python train.py --model="encoder-decoder audio transcriber" --dataset="read English sentences (LibriTTS-R)" --train_examples=15625 --noise_aug=0.01 --time_shift_ms=100 --n_mels=40 --hop_length=160 --input="log_mel" --spec_augment=false --win_length=400 --tokenizer="char" --vocab_size=32 --encoder_arch="conformer" --encoder_norm="layernorm" --encoder_activation="gelu" --encoder_mlp_ratio=4 --encoder_head_dim=32 --encoder_fused_qkv=true --encoder_qk_norm=false --encoder_inner_norm=true --encoder_subsampling=4 --encoder_layers=12 --encoder_width=128 --encoder_positions="learned" --encoder_kernel_size=15 --fusion="cross_attention" --label_smoothing=0.05 --decoder_width=256 --decoder_layers=6 --decoder_norm="layernorm" --decoder_norm_position="pre" --decoder_activation="gelu_tanh" --decoder_mlp_ratio=4 --decoder_head_dim=64 --decoder_fused_qkv=false --decoder_bias="all" --decoder_qk_norm=false --decoder_parallel_block=true --decoder_inner_norm=false --decoder_positions="sincos" --decoder_cross_attention_every=2 --decoder_tie_embeddings=true --init="kaiming_normal" --residual_init="none" --optimizer="adamw" --lr=0.0011 --beta1=0.9 --beta2=0.999 --eps=1e-08 --ema_decay=0.99 --steps=3900 --batch_size=64 --epochs=16.0 --lr_schedule="constant" --warmup_steps=190 --weight_decay=0.1
Rows from block 2 of the text decoder of a small encoder-decoder audio transcriber, named by matrix and row number. Rows with one number belong to one neuron. Each number is 200 + 40 x the weight over its row's rms, rounded and kept within 0 to 999. All counts start at 0. After the name is the row's rms in percent of the matrix's.
Before each neuron's rows are labels from the 100 texts, of 14976, where the neuron reaches its highest value: "fires on" is the input token at the peak. Only what is clearly more common there than usual is listed. The data: read English sentences (LibriTTS-R). In brackets: how many of the 100.
# fc1: MLP up (decoder.blocks.2.mlp.fc1.weight, 1024x256), inputs 0-127
# fc2: MLP down (decoder.blocks.2.mlp.fc2.weight, 256x1024, transposed), outputs 0-127

fires on: "g" (33); "t" (28); "w" (22)
fc1.572,107,233,219,212,306,248,200,208,214,201,302,190,189,200,205,224,243,189,216,198,202,220,210,240,175,201,176,230,211,207,174,172,145,144,218,158,261,218,198,184,208,224,105,240,134,200,165,248,198,167,133,195,222,164,224,272,195,194,236,177,234,176,242,182,194,202,213,185,143,187,144,260,214,171,169,296,275,180,113,188,199,243,204,191,232,123,179,186,282,224,220,217,273,204,163,140,245,215,179,212,149,168,214,256,199,171,265,222,221,231,132,168,151,246,210,168,172,106,149,145,223,207,220,265,222,254,186,245,159
fc2.572,103,139,156,161,234,238,223,145,157,157,226,197,148,209,233,144,179,217,202,165,207,116,133,236,205,247,183,188,166,179,227,215,209,246,212,195,225,268,181,221,198,157,186,147,176,227,166,83,163,247,206,184,172,175,180,153,262,188,248,222,180,184,180,182,178,168,234,170,171,215,242,217,137,252,182,161,207,278,179,157,183,217,176,167,226,162,111,223,154,197,168,173,168,232,139,195,206,222,146,115,256,155,191,179,173,271,184,218,217,239,115,190,212,192,178,167,282,230,197,206,245,218,204,192,184,185,247,230,224

fires on: "g" (78); "s" (19)
fc1.482,100,228,117,250,177,249,257,209,143,205,132,201,178,259,285,130,217,144,242,222,177,195,175,217,242,151,226,221,269,181,190,260,173,195,217,219,264,193,253,186,210,258,284,184,191,202,176,220,219,198,241,158,160,222,209,235,268,137,214,211,158,169,148,176,243,177,210,246,223,282,246,177,176,217,220,162,230,183,186,283,245,236,205,210,199,228,217,219,252,212,135,314,268,167,215,181,214,250,209,152,217,179,167,201,187,224,126,206,229,179,191,167,265,218,257,221,167,192,179,239,206,149,244,203,221,145,158,157,227
fc2.482,105,231,238,204,202,175,277,133,162,125,259,221,244,172,165,250,182,190,105,263,200,187,187,245,283,265,225,191,187,231,170,208,225,178,158,167,182,171,170,261,219,207,198,173,138,174,188,258,236,228,203,186,205,183,152,179,227,220,182,199,289,175,202,241,238,149,206,156,145,175,120,246,273,217,141,180,249,134,210,170,163,242,219,161,213,168,203,199,200,216,240,116,228,277,133,219,171,194,262,179,195,180,226,225,238,160,226,210,201,228,169,244,232,257,216,254,201,150,204,209,221,234,132,245,193,132,231,243,163

fires on: "a" (26); "e" (24); "i" (21); "m" (14)
fc1.283,080,206,216,209,158,144,250,202,201,171,183,196,267,232,217,198,166,159,212,212,245,188,242,187,187,187,172,171,249,249,147,235,188,228,120,170,233,198,159,178,269,185,172,97,212,112,137,189,236,233,202,201,239,228,219,160,127,236,218,139,208,267,265,198,184,181,152,214,249,188,238,204,263,150,127,153,218,264,176,247,157,188,110,196,147,143,204,202,255,173,175,271,193,175,207,153,217,229,216,196,203,183,168,186,182,171,247,241,230,173,240,249,202,164,135,189,290,230,160,182,230,200,238,139,131,102,172,162,131
fc2.283,082,219,174,141,114,226,261,278,234,131,181,204,150,247,207,159,221,162,162,125,205,210,254,205,225,231,184,159,200,144,186,174,272,217,203,128,272,230,281,191,162,201,204,204,148,228,147,177,185,232,144,177,163,173,162,181,219,204,212,190,266,267,201,186,241,192,175,273,178,230,269,173,194,204,277,179,188,246,219,175,209,219,185,185,199,260,206,212,138,219,150,229,200,223,179,185,178,217,180,160,237,263,188,165,202,262,178,229,190,157,192,160,172,207,212,175,157,219,137,180,260,250,151,197,199,250,148,246,147

fires on: "n" (42); "o" (30); "k" (15)
fc1.62,083,185,229,150,205,201,199,215,236,194,174,185,196,158,179,238,183,152,170,146,199,208,205,99,269,181,200,222,218,193,155,204,166,231,264,236,127,200,178,140,211,201,256,235,194,189,171,201,211,186,146,257,221,182,271,253,181,151,165,183,249,200,214,196,171,235,215,196,180,251,189,183,163,256,232,151,87,190,211,159,268,208,211,291,229,130,161,255,205,161,151,226,253,244,136,119,170,250,225,193,155,169,243,242,280,259,221,265,244,210,205,156,256,122,193,238,144,150,236,223,203,164,132,179,213,129,196,224,266
fc2.62,068,187,196,182,134,200,167,192,226,195,348,213,161,245,225,197,231,147,186,183,135,123,184,217,188,188,203,221,157,241,194,171,204,190,120,183,231,226,241,216,181,231,221,224,252,231,233,186,244,205,198,277,137,153,291,239,255,246,118,220,243,269,142,173,204,196,232,193,259,154,227,189,243,254,239,272,195,193,194,209,177,228,221,149,180,197,278,189,185,246,218,198,126,282,222,140,217,195,161,206,249,243,186,173,201,167,215,218,118,261,171,173,140,202,146,154,147,256,196,248,201,216,220,233,183,156,191,202,197

fires on: "n" (60); "r" (37)
fc1.519,111,228,155,211,234,269,137,218,269,253,310,223,190,220,210,263,199,196,209,165,263,194,145,193,226,239,215,257,195,254,232,135,275,174,215,227,343,121,141,177,198,156,268,166,134,181,206,162,235,170,248,171,171,195,187,254,145,156,164,193,240,220,193,175,179,249,217,234,151,220,131,192,168,260,191,178,214,189,158,190,216,170,132,208,219,233,199,208,237,157,191,214,163,168,161,222,160,272,231,281,123,169,209,204,193,195,205,190,168,171,160,237,260,212,232,136,225,193,163,243,177,269,173,165,256,189,167,226,164
fc2.519,086,267,201,242,214,215,247,278,228,216,284,205,169,246,167,206,248,207,169,137,187,147,178,226,179,253,168,175,197,242,174,168,168,218,225,194,173,237,207,218,180,155,82,189,229,202,276,252,192,256,227,158,265,186,179,188,167,229,245,219,220,213,177,222,231,205,215,209,180,207,136,186,186,216,227,172,119,245,207,178,189,228,253,158,185,262,291,164,174,202,187,252,256,133,189,240,268,186,175,147,221,231,209,262,180,145,150,219,200,104,191,137,196,274,199,196,241,116,170,246,290,184,220,213,170,182,202,132,191

fires on: "e" (58); "i" (19); "a" (14)
fc1.386,084,170,197,222,267,283,203,167,184,208,227,193,160,195,197,248,218,153,218,152,231,196,168,240,144,129,105,261,202,188,294,214,176,169,146,212,245,195,110,178,196,223,209,144,215,165,171,191,158,244,203,235,250,198,196,223,194,239,234,180,284,168,242,195,252,160,146,194,179,262,212,189,290,200,262,212,215,230,195,130,201,201,208,138,219,154,180,250,206,235,232,157,209,169,179,177,192,246,201,167,252,164,179,219,182,220,248,192,128,205,206,178,204,158,222,236,141,161,211,282,221,268,256,168,130,143,169,270,245
fc2.386,068,211,168,234,255,159,164,175,189,269,152,153,233,217,212,168,168,207,151,299,226,208,191,239,237,159,259,208,237,174,149,227,187,203,197,228,222,130,272,185,188,182,178,270,182,182,194,156,235,236,174,168,136,144,167,192,223,165,206,164,122,157,204,157,213,174,230,233,275,173,201,186,228,221,168,191,274,211,218,231,184,205,203,176,162,187,172,220,160,291,137,194,213,277,260,210,122,139,136,169,228,254,223,213,201,227,221,270,225,237,205,237,196,216,188,149,199,181,190,196,176,178,163,215,188,181,202,239,138

fires on: "k" (29); "r" (25); "i" (17)
fc1.135,094,196,224,183,74,117,167,226,207,169,203,216,157,206,173,217,196,183,153,108,149,209,174,224,234,205,192,248,244,182,183,254,228,194,244,236,135,200,206,310,226,221,172,237,159,151,230,217,156,192,156,218,182,239,204,233,263,173,250,203,162,272,149,131,255,220,205,236,222,260,183,212,205,187,198,170,179,251,240,186,167,142,111,260,235,217,182,150,186,206,195,123,214,226,183,183,152,262,209,213,112,126,175,204,133,211,108,213,235,191,214,233,222,246,256,264,115,210,177,212,192,221,267,184,213,161,224,216,196
fc2.135,087,186,161,130,260,271,176,218,83,293,165,187,197,243,217,158,193,198,196,189,208,207,214,188,185,200,250,173,188,276,149,141,183,180,184,161,175,171,165,246,247,220,195,169,209,222,201,269,227,225,190,183,237,144,209,202,177,150,191,198,175,125,181,270,184,241,244,240,100,191,164,259,124,243,189,191,188,171,208,170,180,208,216,302,205,206,255,235,236,206,222,171,224,194,172,261,209,194,173,204,227,235,190,253,225,271,156,128,130,188,255,207,229,255,144,175,187,177,165,223,218,257,118,227,230,172,202,162,182

fires on: "n" (70); "r" (14)
fc1.318,085,216,185,240,254,225,226,290,167,182,213,184,236,206,229,241,208,157,150,251,113,184,151,197,176,218,203,183,290,281,233,209,113,236,260,233,125,226,143,218,167,162,222,226,156,235,171,175,137,166,292,177,159,289,172,247,162,250,203,186,207,269,142,229,220,206,166,205,187,216,259,163,249,193,248,213,242,202,235,164,175,187,261,223,267,176,129,187,173,227,230,158,205,243,209,222,220,200,218,243,198,219,165,157,137,166,96,283,189,249,174,209,165,196,266,184,131,116,189,163,236,191,294,222,192,175,180,205,177
fc2.318,063,189,228,171,171,165,167,208,174,207,152,130,233,182,223,173,168,155,179,237,238,162,199,270,219,217,253,192,190,196,173,179,167,184,221,180,240,177,255,276,213,152,233,252,149,124,212,182,199,163,212,166,153,210,210,250,252,235,141,167,175,225,210,196,239,242,210,196,198,81,247,210,207,221,118,193,194,197,176,137,178,266,217,229,215,269,138,145,179,196,257,123,128,206,215,214,178,186,210,179,200,227,172,196,234,174,204,91,224,206,248,233,256,208,157,132,130,172,240,262,202,272,159,192,157,212,157,219,99

fires on: "g" (63); "s" (29)
fc1.616,114,257,144,216,117,250,248,207,166,145,208,149,153,219,240,203,143,242,241,238,226,208,193,240,129,224,194,218,188,176,231,238,126,198,215,172,221,265,245,192,224,275,159,191,64,223,246,173,221,176,178,189,193,191,250,219,170,194,181,148,189,272,146,233,225,288,186,220,201,208,276,206,249,188,217,189,170,175,161,245,227,218,218,221,232,188,133,213,233,200,133,206,257,173,154,272,234,186,208,143,201,203,188,196,153,192,212,207,215,170,134,212,287,156,185,212,242,199,133,211,248,100,192,184,190,170,173,152,130
fc2.616,133,234,196,155,280,169,202,159,176,195,224,246,251,206,152,174,257,202,203,222,233,172,195,239,272,219,154,188,170,149,159,123,158,261,111,201,144,187,135,253,197,252,208,205,227,268,206,282,267,178,169,204,130,201,125,160,156,155,175,250,173,223,243,260,140,243,146,171,246,244,232,150,195,191,205,226,231,211,229,178,185,224,208,177,223,259,248,205,201,246,204,260,233,192,162,104,241,183,209,212,158,163,214,167,170,177,213,174,237,223,190,214,211,196,168,223,186,165,217,157,231,170,205,174,205,209,215,128,223

fires on: "a" (68); "u" (17)
fc1.303,120,200,155,246,112,261,212,235,279,203,225,251,126,214,133,152,183,187,172,244,196,216,238,158,179,221,190,213,194,190,215,251,175,190,172,218,290,161,196,260,225,202,146,179,247,186,203,212,147,212,120,187,222,245,227,199,203,211,255,224,255,199,227,227,164,226,197,232,159,173,230,203,219,183,205,268,189,217,236,276,218,186,251,166,233,247,141,278,280,189,164,263,183,153,211,177,213,239,289,147,188,237,177,259,208,168,211,177,215,216,208,291,198,171,215,248,300,188,210,192,205,104,216,166,284,219,137,141,138
fc2.303,135,264,192,187,112,324,249,216,236,174,170,233,214,263,158,121,257,231,199,149,290,226,230,179,144,159,185,153,171,173,125,161,168,211,164,202,243,231,189,190,204,211,160,253,244,195,205,188,216,252,167,195,164,249,118,233,230,166,192,219,158,292,161,246,149,246,237,213,110,108,271,249,188,213,226,246,218,195,158,216,161,186,211,222,238,181,189,204,161,163,193,261,215,169,232,204,204,208,193,149,227,181,259,148,200,194,238,210,130,210,270,247,190,163,220,238,150,236,183,205,181,229,271,202,135,208,197,203,233

fires on: "t" (65); "e" (21); "u" (10)
fc1.390,105,275,67,181,149,199,207,229,190,227,186,174,272,279,185,248,149,206,206,222,220,222,160,202,182,204,246,203,171,233,249,203,190,212,196,219,225,263,213,192,161,196,214,195,221,148,195,180,129,198,177,151,299,139,180,215,226,238,207,203,191,274,146,256,201,193,207,224,190,236,199,239,88,222,224,210,211,197,195,209,259,214,175,186,190,218,220,183,210,219,227,180,243,103,76,209,203,172,244,161,239,155,141,197,147,213,267,176,153,173,195,113,193,187,135,230,241,183,270,231,206,119,231,177,226,198,175,185,206
fc2.390,123,273,257,229,260,182,194,195,248,218,214,213,240,216,213,227,238,322,150,165,157,180,178,211,201,208,137,194,167,166,128,240,158,156,146,174,170,185,243,191,145,228,143,236,201,137,169,139,246,211,231,207,202,190,147,154,203,167,175,228,176,193,197,208,208,229,148,161,321,198,219,243,199,207,149,176,170,211,180,190,187,272,134,184,194,132,229,173,256,176,201,170,235,211,231,184,211,176,147,205,231,179,210,221,206,265,175,195,181,159,123,217,218,193,171,265,217,197,190,233,276,211,165,106,257,155,214,188,243

fires on: "e" (43); "i" (34)
fc1.577,083,241,162,254,171,179,159,231,193,123,171,182,198,272,186,222,199,215,188,128,209,142,220,174,193,166,241,196,160,133,158,161,252,215,172,221,213,201,172,203,197,186,197,220,202,209,185,250,258,164,120,258,263,163,265,258,184,216,196,237,199,132,181,137,206,196,206,195,242,186,220,280,185,187,107,152,121,136,239,82,254,184,175,159,289,189,220,245,151,227,158,201,187,201,204,219,272,202,238,150,196,158,245,248,182,199,148,198,205,217,207,244,199,176,211,204,195,211,248,233,289,94,118,188,239,234,189,208,151
fc2.577,074,118,189,242,160,200,259,275,255,141,115,144,113,230,205,197,232,183,234,217,204,190,131,228,211,245,194,219,255,161,231,216,220,174,237,212,221,281,231,193,187,181,197,202,231,142,191,141,169,163,225,159,152,247,190,215,260,98,145,228,196,168,192,266,201,218,222,205,164,142,272,110,138,215,205,175,229,242,144,176,133,155,190,232,147,112,210,206,254,159,189,250,195,194,225,147,215,215,187,151,253,227,144,211,151,240,239,228,202,178,169,163,136,157,204,213,123,198,210,137,138,234,253,183,208,189,152,187,211

fires on: "g" (25); "b" (22); "f" (20); "j" (7)
fc1.20,083,181,180,212,218,211,162,146,173,146,190,222,199,269,151,233,220,217,222,192,262,123,198,146,188,213,258,218,221,236,198,253,258,223,144,172,242,189,175,143,321,142,235,99,231,204,137,236,175,128,210,207,145,232,197,215,174,196,265,185,198,189,222,182,147,194,234,267,165,229,219,212,243,212,193,227,217,172,245,235,270,197,219,179,250,129,165,264,237,198,186,117,256,137,212,194,198,174,190,180,181,195,274,227,176,254,219,142,237,187,186,189,167,191,138,182,149,218,220,186,239,217,196,212,207,227,163,226,160
fc2.20,068,161,222,194,162,192,297,254,180,173,143,181,207,183,248,161,121,202,143,176,156,183,178,217,202,194,174,201,249,212,216,130,170,217,157,132,268,233,270,167,156,209,173,167,177,187,163,192,245,241,187,199,210,254,228,284,216,160,164,203,225,144,156,220,131,231,191,152,198,159,195,123,231,258,234,233,247,207,204,210,205,137,322,215,192,270,198,224,217,153,218,182,241,163,192,228,213,161,154,213,252,170,206,216,139,237,263,232,242,163,162,227,213,162,124,202,138,238,209,154,165,214,132,104,172,187,198,215,236

fires on: "n" (78); "t" (17)
fc1.486,122,208,193,183,270,255,215,222,152,136,250,244,183,288,183,152,185,208,179,200,230,141,246,152,138,268,217,158,224,167,195,166,270,133,147,237,239,182,288,252,216,166,229,199,220,178,191,222,216,259,139,223,291,195,214,170,249,202,208,197,112,184,235,206,192,241,216,199,119,182,171,186,283,207,241,171,179,202,159,242,169,238,252,183,227,217,142,212,187,218,229,169,211,179,135,189,243,144,224,233,212,180,226,247,158,242,196,203,237,212,202,191,254,286,225,199,171,174,229,222,214,118,224,185,196,106,142,196,168
fc2.486,150,125,132,179,140,252,260,176,232,264,195,179,180,182,203,219,188,204,216,236,150,226,186,250,170,200,254,175,123,233,182,273,185,126,209,165,241,181,181,119,227,217,248,204,207,144,148,213,156,153,194,269,211,223,223,275,213,283,180,189,137,179,162,221,170,235,246,165,267,228,214,229,152,217,157,174,133,193,190,244,214,138,148,214,215,214,239,151,207,218,211,161,220,175,160,222,176,230,180,171,133,208,250,141,172,173,200,210,201,257,196,143,140,193,211,184,170,176,203,262,131,217,244,290,191,311,245,201,184

fires on: "k" (62); "i" (18); "u" (17)
fc1.745,102,209,137,246,218,229,169,295,249,248,292,230,219,170,180,226,270,221,149,191,167,200,122,212,167,184,155,183,133,224,233,228,247,196,156,217,259,102,224,177,155,150,113,227,215,167,211,149,202,196,215,215,191,199,165,187,209,272,192,224,168,236,166,177,258,218,281,243,195,243,205,163,197,160,242,184,180,141,190,189,225,245,174,143,166,201,167,167,225,241,247,170,244,238,277,249,158,180,228,266,167,167,83,157,179,208,211,207,141,186,218,210,198,237,208,220,186,185,139,183,200,159,235,232,173,131,138,199,183
fc2.745,112,239,157,163,226,159,138,228,217,109,207,202,231,232,226,189,125,176,222,224,181,187,230,126,214,150,273,212,213,132,233,189,160,187,228,175,173,213,156,180,213,179,179,148,192,220,202,198,207,272,119,177,220,202,192,213,170,208,212,164,186,226,191,213,133,252,212,209,272,204,176,164,193,172,159,171,247,193,211,222,192,178,213,219,139,180,213,266,159,240,187,183,221,144,158,174,144,118,202,172,202,156,202,181,261,168,210,212,189,212,153,196,186,236,213,193,210,160,186,255,222,239,207,219,213,242,282,269,223

fires on: "n" (55); "s" (36)
fc1.401,097,256,187,117,139,216,185,191,265,182,178,138,135,272,184,189,266,216,237,143,261,202,187,279,193,139,235,188,228,117,195,214,233,212,217,180,222,171,198,227,158,143,150,171,202,163,252,164,231,162,230,158,149,153,141,279,226,163,246,249,234,232,217,274,260,150,247,183,138,227,223,236,209,200,178,212,212,187,215,155,228,266,212,222,182,155,129,221,199,226,226,162,192,240,132,177,155,229,136,239,176,245,156,190,196,187,194,213,243,239,242,184,262,226,233,254,114,97,220,196,205,217,193,130,212,136,185,200,189
fc2.401,102,140,162,280,236,223,184,178,186,233,208,228,196,259,172,270,243,254,206,185,203,196,196,216,260,122,210,143,257,121,226,234,205,206,196,166,260,149,155,170,187,165,224,213,262,232,219,161,229,167,176,244,164,210,223,170,185,182,248,186,214,233,203,229,172,191,183,242,210,205,162,162,195,189,181,201,139,164,167,179,238,166,183,187,150,192,207,203,157,197,246,194,244,149,210,191,158,206,248,188,209,207,286,140,201,164,179,247,225,183,151,286,224,151,255,168,216,261,203,191,246,171,230,187,214,182,180,287,248

fires on: "s" (36); "l" (31); "c" (13)
fc1.607,093,170,292,192,213,166,188,278,207,214,202,189,195,227,227,177,266,265,152,209,219,213,200,236,194,215,190,154,227,240,194,208,235,187,203,233,231,205,168,193,142,174,220,165,191,270,177,220,145,132,200,257,197,211,208,232,223,170,203,185,184,160,175,184,215,174,167,222,171,188,214,241,114,212,159,134,168,204,99,203,131,188,177,228,276,231,158,215,167,109,211,155,188,173,180,188,145,203,172,234,176,162,227,194,196,231,186,265,269,270,169,139,207,224,189,168,189,251,171,256,253,184,195,255,208,147,191,194,157
fc2.607,091,212,167,160,255,250,249,255,207,159,149,247,223,158,161,159,270,205,262,295,283,145,175,145,173,190,211,204,188,206,191,170,286,225,151,155,240,213,186,219,222,165,123,213,168,194,119,139,149,228,231,191,261,203,142,146,281,181,151,143,222,238,208,257,273,164,157,210,183,181,192,247,208,200,140,208,187,176,173,222,203,182,298,216,176,224,237,237,217,177,273,175,259,179,237,217,217,191,215,280,163,206,233,188,210,159,252,217,156,193,209,211,202,233,147,182,160,130,260,187,213,173,161,198,172,192,134,217,173

fires on: "n" (60); "e" (21); "b" (7)
fc1.199,095,250,186,214,192,233,216,176,275,139,220,233,177,219,272,243,279,152,149,197,209,245,238,168,192,197,196,111,202,155,184,183,178,237,185,208,210,198,179,216,151,184,204,170,239,142,218,156,205,197,210,196,139,217,212,243,123,240,220,191,147,238,180,199,221,196,213,209,234,255,121,181,195,190,208,290,215,226,173,92,194,179,216,183,209,212,230,234,269,156,227,133,241,227,126,211,219,178,179,170,211,142,184,242,229,171,214,179,228,134,135,129,207,98,193,189,150,235,261,179,171,184,163,230,180,172,149,198,168
fc2.199,087,215,228,197,174,219,250,190,193,212,227,155,199,262,224,194,189,258,184,206,177,182,247,220,282,239,231,161,260,110,212,191,231,166,195,170,183,222,233,186,186,232,165,244,178,260,289,240,205,240,260,170,168,237,272,201,251,203,206,168,277,116,135,159,262,241,179,231,216,225,312,223,130,146,225,227,168,187,228,211,115,256,226,249,206,212,220,218,203,154,177,217,175,210,236,219,195,245,129,242,144,158,218,223,223,181,183,229,170,238,175,185,160,270,107,181,205,265,211,209,243,174,151,177,210,222,181,224,265

fires on: "n" (41); "y" (38); "f" (15)
fc1.540,098,165,203,148,171,207,182,260,188,127,191,271,234,200,186,220,204,213,239,241,186,256,269,257,242,208,189,149,153,255,149,152,229,193,275,267,252,138,174,149,215,153,264,203,176,176,135,138,169,235,191,203,201,238,196,183,219,239,200,157,216,129,220,222,249,181,167,169,168,189,195,235,231,154,165,164,208,223,176,173,223,227,187,249,164,200,213,135,200,196,167,208,184,177,86,195,205,201,196,240,168,161,190,212,253,219,202,195,235,182,144,239,186,234,245,232,181,196,146,221,226,193,208,187,150,173,215,159,215
fc2.540,110,200,184,187,210,143,229,169,204,273,200,237,194,189,194,202,201,239,127,236,174,229,193,100,234,215,161,194,174,239,242,267,257,230,143,183,197,198,196,188,226,184,181,199,219,105,194,179,190,127,238,200,171,173,181,222,182,188,229,204,130,180,226,201,132,190,227,233,229,198,268,184,162,211,153,170,177,182,212,226,176,206,241,209,273,177,289,168,198,188,231,219,115,180,226,178,246,206,208,197,194,198,198,225,176,166,106,215,223,184,163,179,242,176,206,172,292,188,202,282,131,238,210,213,146,171,248,274,162

fires on: "k" (70); "i" (16)
fc1.403,092,242,192,232,156,189,171,158,297,228,233,248,183,260,218,75,230,216,258,239,254,256,179,232,210,198,178,199,233,248,223,251,189,191,165,218,220,168,157,151,239,260,207,199,224,232,273,193,161,239,124,151,184,175,221,172,183,196,204,182,155,185,143,134,100,199,181,210,205,185,176,145,196,283,125,182,191,210,190,214,260,247,184,209,105,166,117,186,181,179,185,166,169,225,233,249,214,182,231,190,185,162,203,179,253,177,247,194,192,239,212,127,222,232,215,209,196,284,178,160,142,173,203,196,216,199,144,183,278
fc2.403,071,185,156,202,311,194,244,195,203,152,154,210,186,146,135,162,211,161,216,98,198,192,170,140,247,237,203,251,199,126,200,169,252,272,261,218,172,165,266,180,251,119,174,232,205,219,211,267,216,166,157,204,197,159,227,168,118,114,166,240,177,127,201,163,283,230,198,237,185,209,180,197,192,183,173,233,189,170,244,152,206,171,236,133,228,209,158,139,176,185,225,186,211,177,207,167,221,125,182,153,208,210,172,195,206,182,222,147,193,167,273,217,213,231,198,197,194,201,163,233,190,182,163,278,146,222,278,246,191

fires on: "a" (45); "t" (25); "n" (23)
fc1.597,114,223,266,163,173,243,169,251,162,175,248,168,260,227,126,214,202,298,263,246,194,151,202,204,256,271,162,188,237,237,160,227,226,203,185,185,193,159,133,203,220,231,188,151,207,149,184,179,127,207,178,248,224,169,230,243,210,241,180,213,197,24,250,173,207,224,158,162,186,248,246,227,194,208,186,180,142,230,287,225,179,262,236,197,171,175,224,208,221,195,201,199,139,207,234,228,216,166,172,227,114,204,212,223,165,160,196,216,204,142,176,223,213,159,162,206,222,181,154,225,228,153,244,157,249,181,203,263,171
fc2.597,130,196,172,247,231,213,299,196,156,165,224,192,92,178,197,269,202,200,103,198,229,178,227,212,233,220,234,237,204,263,310,255,233,272,242,200,149,202,163,197,145,181,213,209,156,188,233,216,176,224,209,193,175,173,159,120,180,104,239,205,212,112,261,196,192,235,233,166,225,217,204,185,227,286,241,272,227,236,193,159,218,148,186,128,141,182,149,196,167,240,123,188,170,228,235,224,245,213,203,147,222,228,231,191,143,194,173,213,156,204,223,149,160,243,157,269,252,165,174,174,215,246,226,204,224,167,221,230,242

fires on: "s" (92)
fc1.352,105,220,235,242,213,159,235,189,202,231,189,255,202,229,259,175,246,171,203,242,212,199,210,196,284,74,279,159,222,173,196,205,211,200,261,196,200,188,212,271,235,230,242,184,157,203,220,206,154,180,204,259,179,149,178,168,212,157,206,174,130,197,170,162,230,201,140,247,192,192,210,239,231,184,154,254,248,193,199,178,280,152,149,211,198,197,231,273,227,194,204,171,249,186,227,216,199,228,108,195,155,248,183,195,212,145,208,156,179,202,186,144,178,160,167,255,118,180,176,155,283,172,205,239,238,207,174,235,165
fc2.352,113,185,167,204,252,145,213,192,128,255,217,183,104,274,193,238,187,164,160,190,198,143,206,267,185,180,110,265,254,237,224,226,164,152,246,175,181,193,159,231,193,215,208,190,212,170,243,270,249,162,272,225,233,221,221,194,186,250,228,209,132,236,205,150,212,145,198,147,217,186,127,149,209,157,181,127,226,220,173,225,225,169,197,206,201,198,194,187,162,215,223,150,219,233,205,230,206,202,129,153,221,166,288,150,180,205,217,180,201,228,186,247,178,218,157,215,199,319,241,201,124,150,195,159,223,250,164,196,184

fires on: "a" (70); "n" (15); "i" (13)
fc1.360,096,215,178,224,187,139,185,210,203,110,219,237,214,207,245,207,197,227,212,201,297,159,191,150,304,152,185,172,158,190,183,151,235,216,173,251,203,185,267,225,241,144,280,156,137,179,175,211,185,198,256,153,169,204,206,168,271,194,210,227,229,200,160,157,190,189,223,188,200,187,100,190,237,200,206,188,192,133,265,160,182,201,242,145,118,218,169,142,179,186,172,101,225,272,162,290,198,190,198,128,256,219,168,205,205,195,234,220,186,135,161,151,180,227,253,231,228,170,201,226,233,120,188,147,184,240,91,129,215
fc2.360,089,241,126,126,175,240,193,247,241,234,170,187,212,147,213,200,230,240,146,137,193,170,233,262,255,154,223,218,200,128,216,222,195,135,284,182,254,225,186,216,171,211,153,180,254,222,278,209,298,252,182,230,155,169,185,270,234,141,258,147,178,217,222,188,249,202,204,292,236,154,228,164,150,240,194,189,204,263,236,203,246,174,197,218,87,182,156,208,194,185,198,251,154,226,165,173,203,183,105,180,243,165,257,218,220,235,185,192,202,243,217,261,155,232,190,147,148,206,186,247,165,185,151,211,208,222,213,218,156

fires on: "t" (75); "d" (18); "w" (7)
fc1.373,110,188,165,249,202,207,166,227,140,242,218,223,224,237,218,178,248,200,158,228,162,188,188,180,169,261,214,209,180,221,229,221,205,185,200,198,269,244,134,166,242,209,230,198,260,246,200,195,246,174,224,138,245,240,218,146,224,193,185,238,181,124,221,210,189,286,175,167,128,260,224,184,261,218,190,145,200,125,266,130,203,210,320,195,215,225,177,263,193,75,219,258,130,243,185,139,200,191,209,230,241,181,259,175,230,225,82,209,172,258,184,206,177,227,197,197,235,234,193,103,261,197,192,265,187,205,217,214,158
fc2.373,115,197,253,237,236,217,234,192,189,175,217,182,106,95,233,127,160,226,207,172,231,290,199,212,192,253,261,287,262,237,149,215,213,202,257,177,205,183,250,201,205,199,173,173,213,223,178,174,155,169,234,183,238,204,237,183,258,159,245,267,209,181,169,174,173,216,210,191,274,219,202,242,171,204,184,220,236,163,139,303,239,159,177,228,217,140,211,183,204,239,236,130,175,218,222,247,267,183,158,171,184,187,183,274,189,206,224,209,218,170,123,221,165,184,175,215,235,146,143,162,152,268,284,174,264,214,226,129,191